Weights of a small self-supervised image encoder: muon at rate 0.002.
Rows from block 5 of a small self-supervised image encoder, named by matrix and row number. Rows with one number belong to one neuron. Each number is 500 + 40 x the weight over its row's rms, rounded and kept within 0 to 999. All counts start at 0. Numbers have three digits each.
After each neuron's rows are labels from the 100 images, of 14848, where the neuron reaches its highest value: "responds to" is what is common among them. Only what is clearly more common there than usual is listed. The data: photos of plants and fungi (iNaturalist).
# fc1: MLP up (model.blocks.5.mlp.fc1.weight, 1536x384), inputs 0-127
# fc2: MLP down (model.blocks.5.mlp.fc2.weight, 384x1536, transposed), outputs 0-127

fc1.90:480552491551499485551471479480482488481534513490545496508408489456429491557505613435450579489436468534473476517522497492569478450455492480501527488478461503508525522527507490514501502505556517510504475541507525496545521470476525440477565429511495462490497506539496409466487442506485528526499516451490504511477550502440484488607496481518494535506483446490520502520540487521555480530504
fc2.90:485520462449550505491526582515550442582485511531509479567527486574499435480463421473496492561480516462519469529494502517598452536558472470555536529436509491496527492543466500539479512505523508464472547471477477503481534500471507495566531420515488515501544490410507486518521499498534558476452550469542536510558518512495522509435500475492534490450456517490504482511425536527521465492471
responds to: order Caryophyllales

fc1.285:501547465542520501547577498527461467599534552475554478444580505471426510515459459487484543522484467495405506411494471483498456523468495516502576426485545463523552483455481556516482501473533487482496511419544511459563476456439459544454496539483480519477517544417537504513407442528490487534454572463484489533476437554564534540490564507505574467492473475514456518549484447454523478505539
fc2.285:500414577524436478526524489449522539512510513462437511485490452473482511520483498507481470520535489545524505497499465507450495449490479540552503546501597581512527483487479438499513556432551454447423479586467495548498494458491503477488496472475478492523525535488450461516458502444616460460582558511537459470524452573502550528505476546492443441417481501507440515506464529533429479508549
responds to: order Fagales

fc1.320:504520510522487531451470502565434472493490555505526522533540502583535519429488489532480498549475563426514500500489513472467532506468502485527527469533491508463480518534490475520558513508454530490528423525539531511565498442486530477473498508484527525486530484485464432545486459515481467432584502515471406588453562503491498507486548569583527540525468447485392440511484573451522451544468
fc2.320:533496563410481471505476474484506511543594526499557498533502516464483540504531510448474484440574450545540474528505434486532518643495525520485452443540479470441528470506537504594544514504515527462461513499505495523487518561516501488465509494522555550417509532433509598521502471527481526500443445453495460471486466507464491447466454459442560436517513538494534550466487472416478493471503
responds to: class Liliopsida

fc1.256:429507438458495506516457465441517490555529528511593533449528509510507495581489504500466518479488467585408585510450514510514455492558432511477467455453476528482479571483503497508605480517505523533538507507497487487532574523514541450541484444501506496493509524504466539502467447475476548537488435522551437493475487490573430529417478472537432556491516516487483511545461464480489513541526
fc2.256:541488432529483502453579490503490495497502520532536517464454466494445436450503464461524507539613528490526533459504527522498512502460500473491482542503463487467504453514573478486486541499520471462540543493487476530438467508477488542510482570508504452538495422574540455435471520524499481526484567498462522500534521483424494511452469521509439564528488508472462506455508498438424494458537
responds to: order Asterales; family: Asteraceae

fc1.473:595554502438422473461524522516589509590547548517569508533472470520514505523459524563519543493525474479601504450517466500477450517514521500537509523544454520493451497442548456571453487466510466500504486582588506543532596503444488508485531511503473476443516509453572522449494506471510475506552526446481449511469471427568553512444429494515493506524450476574508464443596532467540406541498
fc2.473:488476546494468529449493506469446488480554511526523522491434456434448508450458540498429466477579588520499538523546556497457486511512502450482533526518489523532494502518500500467534487520448483554489496511521470550465470475382481446476418494511509466466524536466479517545573506606506557445491503522500552499520472478559492454517531530393462438482483496498527486501501510525511479465504
responds to: order Asparagales; family: Asparagaceae; text has "yucca"

fc1.76:503541471460472479495545522517518485491557524478468523559478550447517539548503475607505502464459521496523498526409508480536515512454423405454474485448442542409430487544581559499551532502568530577526435483465521525484499518471576471476479483526441527547518504464454500528437538506534485586479494512588544528504469527515489475546473512487478520447533546529414499498503516499460556476496
fc2.76:509442468431513471512520514506571507521566505531431535475580489453500486477542535494488452501498552489435483487466507526489467552540444513549482491470545466548546479442539473520513501464449473550503473461527497476495459502510458528519471507501507547526540515487496451515566470563556542569482529484489433479478513530428512481502471460500451479580499460510501450480493437520510469564516
responds to: class Liliopsida

fc1.145:471488531511508470491470510487519522439517445506427559511515444474518509539531523485500501467495478423496529456519544539453521466502445494431519530505577532454434509495567521515461540464514514441549482434539538476445451526505536487475513503435538436485515470559562539486454480575506474571475448487470502482528407412514566505519532524427450520491482452431500493375543474518465467470505
fc2.145:478506546454546511500444562581472525522536507470493542452476453488492512519510449473563416497552496434452495528494522503489552411552478457511461440436508448489497474529457444429428527573530475540508523489491520497497479445400544572498539543461530481467495493432526470514446554530504482470519533570497479545499540591403419463548483490530479521530548516502512409503508456465518461441522
responds to: order Asterales; family: Asteraceae; text has "common"

fc1.716:422425512505446623517594540546440382495483470475478493552491550534512493469514399609475602544555467538519501485522477532531468518492521537556500516512483568476463571475547514484548478462471538566486576436512535498477500476473556530525497400488524499482506551436462529578470481434543465476469520536491511501474559544488419468497529506499506546528429525454520518541514497581479467449532
fc2.716:536525493500541382487542521474521469464488506464504505513498501412446558460524492480427549536568513482481519505530498517528541499538469553436443524476442478530475474403494551475520464477416535562465550571507542494520496550499507506409529457558533448480476468433515522428516567458496479494517511546500537464559457445537483475418502512491469549533445488465521535557508448474505473472497
responds to: order Caryophyllales; class Liliopsida

fc1.766:474571486497521551449479505488534522516466524488560405461565497486551519442523500511554493472512491495447508480528438544503485439449508485485534457430537522534586409474479499482501534459486538588513469566496519656493454427428466520531489510561547566560505524497485506481563465440531546517545564529441486476526511548535462541535446473508484462520520482502508460462511508498539532472511
fc2.766:559496488471515426450481527537462580543541467481465474569449482540459472511477476544522432529582564530493551460457517485499496480530499430439458504451464488568536477496542453481507551499540535467496518475465460456445471552489485485435525582476436459534451525459498524502450464449413488559440516519544495480461456544563496532496402439573469538484525483453526528533468500475430443459487
responds to: order Asterales; family: Asteraceae

fc1.387:565500531586490445398496545512516590503469432530521498551500464453439516487513528474500552492473503479469509495505524474451494527500484496445534567549516550509519505554568488498521521467522469473564505439537589504465586538484548450489521497537501509509464454529539467457502513510432476510515395468550410614539468532502566544484469531455459509527496417440453562510532484536502466538465
fc2.387:513459528447504505446470447534503520441480567550567484471460533460503518492431512597574475386575579495482464438431540495456535455504440503424482529470482482496509597509500514470443536496576539487558547548525629490511467543494484558493535505483536520416555557536455541495490482450425539521499446514437417518465521530517497484469512464482494532488605522496560592488530521384447560478510
responds to: order Ranunculales

fc1.689:472468479487444508518476487550499511506540477582554549442509471594564493528494492496529493455520516529434564475502485490459460520486507539506544510454466491496526534459567544541455520486509520480529494466497506456498507503559500519474550456505493487551486505496445450511478447523434510492488533508461507507520535489493584529519479571464509417504474519427565565486511533450475435474454
fc2.689:490533488433521439562455497500480563511485551407490488496484445421546475431500457447583510485568521476446514460497462539501452482458493466511481505490564534518542493487517535519437524531476448539426449491482490444493587468529573557529455521521536518388464476511491484473523543460557546401477465563511537490461513465546458468497542554493555523489520493473520453470502442484536558510499
responds to: order Caryophyllales

fc1.619:527575436441544458515496430526449492472548489474474436467513480548505475554490492483433474454515463507515565489421517511455477507508513497519533479467437559451498474505463511510537519497513556509556485487495510525459583487551490473540474511485431554538543539508505536511433424487458526479601518428469447442484513507483521573562518535509439602483502543523501520396446471449431449516489
fc2.619:554486491457436534454511486529536486540557484510504551504473496431524455560497493512530481475525553439521489499488542549488609494478532518517519581513484467529497399562487518428466519520510520482485508496534459456516467552526466421464479436561570558520454549537472474543517506523448526551467551443461562520510523456517542470446513508514518485474465479518482541477580461455524543453461
responds to: order Caryophyllales; family: Cactaceae

fc1.258:497493546498548451522474486494493472489447503480557533501513507544549545459498465427493566496424491530597575499520501491435509457525460479491582506545503540517457520482460558515575510503530518435546477524466524459506439501390507523455511426543507472548549528514527483462498472483527404476525526499484484411451457453430480430498496547457552509423517404480484535482513631519518501447489
fc2.258:545472555483520464488482463564434462538499504519470506500515489529478526522543543456468429502513497559529462512502457479447474449454457463469586511522548591516506551430498468450511462443485533397478500516484467551470510526499503568489518439491448518471537530516489458487460532488515530519562545529510553507492486495547483459534487516410491505468470536451467546525572436521427478473470
responds to: order Fagales

fc1.279:550498552445537469491489558470534488517500478462554461535509457440457577424447525528543520532603535503508513501476483490474499519520504483554546529569499474498479564467522483490461526476495521492541536551550478511606520474471476512509529521500529458477430537494489452423492532567598529413510479438514586480518503527442486470492496462482480501525413462510444505477502486518455497540516
fc2.279:545513487481502537492436481494463446494440529540486527458499476450543507455455440490506508423437478501487465454504500518482541551519432459519506441534511500519515481457559480443479511540463467518436520517497416458461514511475517434459514500515452560466585527570441500520491584487464544511537487539500426540499504566465473537498500510467459453451495512515508534521508473551507440513522
responds to: class Liliopsida; order Asparagales

fc1.78:510499540442489526449510583499545460503499498484530519601474556468441527501486419514464444498561543451491524495574467509560475476452482491487469560529433479478441524520452501556441502496435521483453518499559471499514449477525480512508557497555486481551560427499451460492485577520450478482478522533505523447510529561492436411448496464443526515516472510466496493530448459475463479478533
fc2.78:518473471514533447527430438522462488494544459525495457514449504510460564526501510568511542471511445527541517457513462575412501537487540554512516506567457481481450523458506530458583490440433582489564463523549432542579456488414447463491484555511543493452569516436452514542417452420487540538468480552463538533528479460441445467552580493498467452530544488558465502443485459450523608523498
responds to: class Liliopsida

fc1.750:524503470493492458479482519520504500566552482474559488526514521471514498465503463480559497516438525534460556517527481505479505424498523522442516479495474487486479496476474463515492465411507450510400482507446428450446514586479543494524526441425491496442540400517462549492550507595481480541472522465555479522538464510528551587468475555479497374486519455464520527521537569605507596493567
fc2.750:531502517506464478425536488534532546447464484511446440482501464457593447534475519498614515499479484542539433466477513407489510482508497578605500473499508503504526545539560468532478496543491462495522545550541522455586555559490485391478563492566520461572455473499474514501506460498435570532545418487446516544499502539562537516563540503511542515534519481421512503483471485553518527553540
responds to: order Asterales; family: Asteraceae

fc1.36:487501482608489537485456526529522410439488453474549554546539529445436482513540481489523490575515492488483560422567575543473532504516573440479533494477472496513487507527515513481464490444553497465546486483523515472448526491468484517429545420418512456543520416512499560489501498578509490551505550450565472547580440473550574482552502488417521421573523468415519580454492449500543513499457
fc2.36:578418500571470491421482517524435522526460518492537567437524454476509467495554516515603512471541589471520515500486551480522547459427487516482488424455561527514519540531452419488467537533526506471512503529516470501451454542497521487487552560466481492465499468468512472504507530479452520557469507544489504503481465493441491493446424483497525547513511482475530481472508513486436490408584
responds to: order Ranunculales; family: Asteraceae; order: Asterales

fc1.176:475508497449469483477553559462496454529562527548506484544501494528428430525504539430497495548422561550520544547511537449476411499518538504539530485415572519477519491507471451474501537519483556500469503569538495567477496528538461515475432518553458504547424492546503567458513492569474490535483473566445530450475482490504524541551460473476540474536463485571457517492470451562429507454473
fc2.176:474543487506503467526473511521522516481505458487507506508477522549537605557438508450456497548522507519471506548470444504491591543560444503480521518542513514539577452513503547520470444548495545418529464486505555463524463472469490475559482502503502484517527499478462462536479524509472478463506505542451513514466502518512496498490450490475516533512473486477499487505513484531501549475498
responds to: class Liliopsida

fc1.611:548532527482541431493514472437459545495491481565513488456463489478519533570500518467462522483481486547534534528531494520470499528498454543483562500451544491569440538487515516535466426549493493499463561509520552437492465503544568441508515438504564443509484472505528402528472428516491489535634488481490504565538493353497473484511546493461466540468433482540542479494483494539430436527545
fc2.611:463367504454518498505488460526475485482548496473494499474486444508487545498467430524477464499476529428440532483472539545475545441501502476488508497521489500540523489512478464531471524502553480465505487529500550476459490594495452482476582449554510445472467550445481472477459508547465567598513591615477491530477533549435521474488474467583499509510529454477517465511441458526500559465601
responds to: order Asterales; family: Asteraceae

fc1.317:562483439492462481477442513544470494528533520489443484430487501547443506462472452536506491481424553527543528428457506493490481499564487520578509472429510561490518452490528560501517540490506556458458475510517545482475508514507472527488446449465504509506487570524489506485469476509517524505466525413442498535475517512504549534568475554517465579537448548506510462523509474474494499562516
fc2.317:480443523523483519487461485465500494494550496541559542493502491594464572510522511465446462471540496451479509498452489492439511528436464607536446518593510453455505525429450512516499525432563525445527485463500476531587522487581495471474518426456530451459501459513483463538488460495414550568501474490459514520471491439481494495555499536494451541550537488514503504522543477482539493496536
responds to: order Caryophyllales

fc1.512:501505497493548513457434469534503468441501487442461504463514521473426523475500454489487531563529443557568553467527558478496576517523498464547523554540519518487449519509514489508538505495527461426489496399521542490464484473497506511469484448449516464560465506514512557496531464540461513570534549438520484480544449508506604453564498517417496510527499445463460535424528463550535541494485
fc2.512:511424547586474497461511496460433505482466453551559555510494451519544447580601459528561482498522573444450540476488514522479468474473501448492421486546473477510462562495500479476456505491515476476495537558585424493433481483502450380503587576495475515474562450482558487535480536467556515483493471529488533481501502572495458567460502431529512443510518464470539451528508513401482487474493
responds to: order Ranunculales; family: Asteraceae; family: Ranunculaceae

fc1.171:437430535466470473495495466551535589438558597547505405564568471499518442522461574489518538513516480520481476540481465542479543502475448469487537466472471468549496510522546421503502489463435489454542547527548534453516462496492554465484428501511541527460485452469485530443562535494465533481438528379514447526473499508474488616505479504541461515554505521488523489458467513489499435475528
fc2.171:550557512532513530450531545431485512474440453541500523497484514530493529460602477525509418484514518436513473502457518504431429508563422518487486467464474496439471484483425489460485477512575491447484543520515551541492573489457552515539506526429451489466544551493533523467493458486529513507524502501444562490506514481501525415516522556537510465460454467505495618548475493515531530531470
responds to: order Caryophyllales; family: Cactaceae