From a checkpoint of a small self-supervised image encoder.
Model: 7.95M parameters, 32-pixel images, arch swin, norm layernorm, activation gelu, depths [2, 3, 3].
Training: muon at rate 0.002, batches of 256.
Data: trained on photos of plants and fungi (iNaturalist), 90422 training examples, 24.1 epochs.
Rows from block 5 of a small self-supervised image encoder, named by matrix and row number. Rows with one number belong to one neuron. Each number is 500 + 40 x the weight over its row's rms, rounded and kept within 0 to 999. All counts start at 0. Numbers have three digits each. After the name is the row's rms in percent of the matrix's.
After each neuron's rows are labels from the 100 images, of 14848, where the neuron reaches its highest value: "top examples" is what is common among them. Only what is clearly more common there than usual is listed. The data: photos of plants and fungi (iNaturalist). In brackets: how many of the 100.
# fc1: MLP up (model.blocks.5.mlp.fc1.weight, 1536x384), inputs 0-127
# fc2: MLP down (model.blocks.5.mlp.fc2.weight, 384x1536, transposed), outputs 0-127

fc1.448 089:501517520486465539490501512536484596444519452492543524460481459507516526531450542526602390520437450443586533480498416553496454521492486486382593488509495535554525509501491511518485510477453508496509490512438465517504521473451482534452499439575591462586508491512549484524491460467512517468443519454526465482487527530516557516468492585527544530507543483528432535524439544505483539488534
fc2.448 089:522477509455477528466519506459500448522495514490518478510456495544547521487464559520544506541522520517503484503529564443466517520446506528460515473433476447472501510545494430493495474481494507520413483457513512480492479529470491514476478542431459576529449450416503522476496446482481500510560488515569595517524531419508529490524381559507546521521453494473531449442471476504492453505585
top examples: class Liliopsida (26)

fc1.632 087:557454515483506571530451511526579511565515421460433533561492516525539554521521504537500459461496533470523507544507468543458455583481527465572531496434495476503452572515447540544465502516472593523503479491548445452497507492534430562436504538470543490464510459426491526531428476559541464484465616503525491464462423480497487514509411534440470478510407519496505534479433516496523441449534
fc2.632 109:503511468500535511492463484504514526418474556520494505496520502506508528487522490438571525510558476490464522462505498502470567444568459447530518462467442468585514486527500448519560518519464547452522567506456480496535535466496459562438513517490457571476531478498549526455510521539466486472490492499472518556591578461484508502457513495510491559468484446450515540472498439444435448523512
top examples: class Liliopsida (29)

fc1.711 095:422475552488539511515541488600494483548564491499466479509464447526486521538507500556472546487430481443488484524453522497441535498448521521510471441501502518534467624502489492496486514519419524509441503453525496508493523455460573537453473545529533483483524452501471537557526476490499474482468533593559507519468484533499432467505511500458563492550472519551460423486526592555484519517496
fc2.711 118:509527455547488469462501476465495452461502524493446493465546535442477445486495507530489508506546485506547438432482543565512521519533531468494418465434448460520447458516397421488537508515507510489547583519426498466414512546540433518476456521535509561472565528396534581471522578590513508481505513426482546464563482429538493468464558458560505551497486451471454511546575451442506501518463
top examples: class Liliopsida (29)

fc1.679 093:527431542521435505479465476464540417534517482554532499581501501445487459492454457516485531555452488532496494495525569492510484471490481525472541527460503455566473520551561519460492505483552535507490488480558567426526445541561478448421486464517546594468497591508504547527605504571485497525556515457519531524476504481546478504476512459559591521488565489449484470521480501458492510519535
fc2.679 105:520492510553514511509503484451409467453504517511523502426465468513541518522523480491490431501471541494525596512484464519488464523535502504584489463489479542473499491413485445421500508447517431457483490507458498448541469513426559492556472477502488495506506451448422542517485489445525509498405549543539520499529514533399477459541499499501501479517502509484495483514507550500506541508456
top examples: class Liliopsida (25)

fc1.27 111:515592535432469518451477544488495471514505525417518534452499545549493550513496472511493442536499455556541484529476457481420501571536438457498505538480440548512476471470512533454485553590493446464562528500465508470467553396657532436530564483542514499470414572510542489471487506469497520489525404473425479476431453449474512432443551511526488524531528576563514470523476482507491451478459
fc2.27 105:555532439495526498448495477435511477530563429452442454556452504493519477579553540506470520466407557522560491497454494515453535569408526534489583516515508522561464452489552462562462506451574538476486513402481470477468465561548545445413562528482491520558492519497390521507404491574466488509501571547539518460519482477533520505460433465510511575493480479431535551514486428560496505506503
top examples: kingdom Fungi (26)

fc1.398 098:540481487423519501514441503513506438497454447521499454483464519497481508515503481520506469527550459489502526487516559463482541487461586517564453559476448463483526511451513504469487505423521537481454504514516498531531474479472554455484472447489541511560506469484473447535421467539495491450521480412495404528538576465443492510580497469519474489477520518498474496552485507499502474530500
fc2.398 097:528497455441443470548457505468512466507540558438529498529535492467510508504488492499376528534529487572535526540481519460485465469548531549491561489520505543570472535537473544446536523405544476457558534610541412493511540503510485499506498511463498442561526427513418473569473567510478504532542468532515549467553453531533471525563525546515521473469524533499480526581496497520513505462439
top examples: class Liliopsida (29)

fc1.113 122:538426510497410499492454522502499449545519515452558529493483472506505497518508520486521458532577489590558552492453457483501468496550492564495519500542469516524503500509548486430549532453581460520474463545540438528492546510500505495505473492494584515463446454541561496560482471500508463466572463537500472521561567440518447390539511476475560500534532445561569446543545492531498403464490
fc2.113 158:528501517465533501458439498460471548491532541519482529452538513447427515498497509525363584450573523562498499517479520452449527515530485587479506550535571482490535388515472496471516444499486473449474571554586441485528471490456521476433460519536509496511488474468401525487508545534492501545479527542493499421517483500528473486452473474450463531529451501457529532497527475437480491502525
top examples: order Asparagales (34); family: Asparagaceae (34); text has "yucca" (33)

fc1.245 101:433458475461493520438476528545486501484450441497546557591498495543471472549537448522509466508481479471531538511524562455543520511468510505447516574472474470513483477474526554512580484466472494392516554481534532464477526461508512472552465457470574500494558562486484461492492532442564468493417417548452392506522532443523516448556447475481495495457513449515517492555529458487494486433507
fc2.245 103:519522554490523451466483443529487439561522540488547497515498537538462442440554518464488499527450475544522524600503472441492545490522509464488467527520569526548471449503554488421510560479525483546488451567517482570514488550535476582500497424476551462551454440548509517482484513507485433521531562456453556471515486518500527461506503477501521531497537426533529534496465530476516514549479
top examples: class Liliopsida (29)

fc1.575 135:517431529447482469451522506559509479493530441530509555575472478532500448551498476478489412396424470511490504544437502487547498471550483484524505540473439474450553461511559491519511479489498516542504529486482457523530572519432509519515458499473506451474440508473534515517476579540538541473503585446498473485493478592466534483516521463500567463471519521535467468482449551418468495558490
fc2.575 116:503470543536462471497484550472529482470559479567455571462424462509530449532528434504552544508462554511464540494471491520480475519488454499452481476495478552485592518457577445464512517537519478521539512447560547507459472546477463453477590510499435500451513499466522561515487514493476492498462530579464559550523509479428427528502441490507531564532592531487540497470494485517495516459538
top examples: order Asterales (33); family: Asteraceae (33)

fc1.143 104:452487475484472433543498477473513465491561499507464424477528507531475542479465538548536552542475563612503516573515491552531466484529490506522541488471541481517508506482458526500512479525510498459477514483492417541491530453460442514517538490469519495517555488533479541506560489489514476492425577515493502533489530438528507474508508520468445497511492469485471545482504543468446553529515
fc2.143 130:515535530479569480475536549538514514510506476576464512548501486524511539546518445575541493472512491457481499477542430487512481474489503550508518509495511418414541510496504511518483559493562546409536520498498513455492564523489443523498537537578490472534562461471538463460435430525453546536501409547478457506483532493489478513506533542584561462554487514507513518560553451468524400469462
top examples: class Liliopsida (28)

fc1.597 133:522474549484466519503495501478432460567469551490484451463535533545511538503557491524539549556516515561503522526483501430538534498468479542549462486601475510431473450522423545527443547541463551483458519480459437564478480559523501469495491560548507511539493564456500470560494490457514530502541487475378469534443527487485487434462484563488559558478557575528472498552522574513547482519518
fc2.597 118:549447486532443473479507499491460567502479484429520560457498464535471455517496433472509515532540496479415529470481563510442488464451524448462431486545433563507490489485500421553440534485569535499535532571583419479404482522543513460513544487503469464513481478483470555492498573452467546575482475476520504554496474526418521511525428496521556545542496499453507506482465487451437516445532
top examples: order Asterales (37); family: Asteraceae (36)

fc1.651 114:527576508477514435553487479499508542499544522469506523531519499523465498511470455515546447475467496504515514418535473489412434467530463476428465515481442539475515493478517499484521498575435512391477491437459525478532503500548430490522492500532539447509507481574487531500430538546525511457502514437445513542492486417440438564461476585499485511508444499488475481522415513468528535530523
fc2.651 138:476468440522460541476497500482439531475551449503553514459497520482525497491488515455463501457495488463447486569554535448548550505517552506502544518542416487649503505503513487509494521535496524464484544499543494457476496522441489483512508531452486468532531527430527503546543517440502542503479443575539572440470520469477506508554517550471537429458476499526457535438536429471504497477466
top examples: class Liliopsida (26)

fc1.260 080:502476484508496477461450468531463446517529544532554498500500468555552587485492431500486509454521535456547501477482536558493462514554516558444483555463450463497506538528505508488483606494496527559498463455560524529507506504482548497417495440539598491511484474575583447554494453473455557483523517470543477559508469496465571572490506507460571583478515526426497576452522542487488535469528
fc2.260 095:502465519483528606601417538475492506505545495421538473536529484447493442530439508492558482501465453535516462461451563488522547454532418463491510474444458563521518512455495555483530532475491543538464550467533446507546598481562503545522521572423530527456480516466520472537552463473548480541446520498510493472442456532532445497513517524524569546497522478470548440538476488531495444513523
top examples: kingdom Fungi (25)

fc1.54 045:606415459539549575480487421510522441522533539513522468513563469541565448493542475535524538475491517463539522477532492441515496513496496472549400458550439578582548479427536486501524469461549460568512488521464518466511502496509500603495513535519489500503546449468565525500535478462555491511484503575502535565538549456521517472533484497366492551504488455472446541621544546518482505535515
fc2.54 047:500470481468509515521572532443516482490479548512498494537375513543449516501515506494428471552544560612531482516484471518529575554441476486430458505477580451496532521501474599489399448503511510448478499482470523503463565510449546429562476487465536449484467513570453476460458544474464484454438470476502509532472442542484490553447512510508583468484483474538533428517529527527533498456544
top examples: order Asparagales (30); family: Asparagaceae (29); text has "yucca" (26)

fc1.574 095:497539519458472537555553559546449487486502555513545564542467535538502500475488460499509622529581465554572564434533485483496469544446486484506514542567513450472488484498556531522514572495558569598485466528594506512560519495508504480489511508460541483506537464501468478417433503508443455483482498530498468520498525433492392512471586469564457506542435487473495457487501502513519504450512
fc2.574 099:454478526492412447476487446459498483445495478523516493474577445481451513462464541546509466469545466582477489507554525502432494567524512509510434506470406500510551490503538525413533521549484541586564635472470487477482527502483488512477494475478499476429522494428486576510454492482527538514419555524540430521473494545504465435476483566538407551509551552414550467486555480516508455444541
top examples: order Asparagales (33); family: Asparagaceae (33); text has "yucca" (30)

fc1.495 125:548479553555445480466478536523530539546526534438499453437532498486491535513532477534532523466548544482502519547570555511510479529451524503474438560554518532517436398514428451652441549524462500474493550436511545456451459520509483467475534538489565505500489544482499494486528505497446543514524502431430451574504479457415472471466473530487528470486460559525532506511470526533486481534531
fc2.495 146:526490481510557466444438548488460566536503488536508453509543473443445512498535495494519489461535508426464475474475595588481527414546455478420443479480551520495507516509490420466488518495526488528459494504509547506484460524535544499451568539455489553471468472475516498490469499503449493463512426562455401498511517596417435530509498461534442466508552544470480479438524485566469481448463
top examples: order Asterales (40); family: Asteraceae (40)

fc1.408 111:507423490511496522495510486495518439475546450469400510484536451506469508413498483529507481511498517510481500496479551442527556453519452519512537490501501562479466453498473489573447478496454542495481457543523531457527507490541547524514436483568519551512536536544544461493466530532490589551460484477420519434481489525519574530515498509564495483457486483560436462550532524525529471433465
fc2.408 103:472439495524449452523464460575467550512464488516433477399457462434535525542492490461480548506474551456521519461455521505453494479548493522483438585485461470504514469501501514472544447566544438520512537429525511447461534587497456480462599480432509488486515483495444522474493519501554583508545514480414471591475508541453453513531508532469474469505476505487545539479468431507468527480557
top examples: order Asterales (28); family: Asteraceae (28)

fc1.452 094:485516460480403537518537550545455531530563484454469522527463517488486449482464517477434470528471491599512525537495561510480496592512539546530514504527478470486500524460552495491513465410469466498525492540524512456513565446445498489464505458505501551600476451503474507582496447482521499531521567474491497560470516484423496516520364507517518491487476552454489520493456544507440518485504
fc2.452 120:449518572463550516522544595482460495451521499503487492482472516521427533458562506480502514553509533557483495537496510488480525521575529455467507505426424519496478426528509486399552506492478534515447504489453560538538490552537447513494509527433549530517511453494509502481522452473506501469568527467555523447457484540488432472410527472516467510526527507452537502562507517512502411457554
top examples: class Liliopsida (25)

fc1.29 091:482505530493542520594529457553417574550579470434482488455505507449524450540520517506562491510434612583494492431520491568494494551465550473569521520550445528497387524454513450398500501477563569485439453538471540479453471451490543511443514520469522462479489529477465506521538461480527515478573490504523476407488495485510517478417445430531542469480542494550448512488488555479466516502501
fc2.29 105:503493547513491466457505469554451432437432478470563465459540462555483481605494480469510503561564465478507489448484511533464482448529528465472459478534464454470468620443489606459531493532504429433518534498566502537468584499549432482502494524548518448468548491542465491537519487563504465510633477428552624497519467477519466569473527539551432528466491439473495486483556520537517500500516
top examples: order Pinales (28); class Pinopsida (28)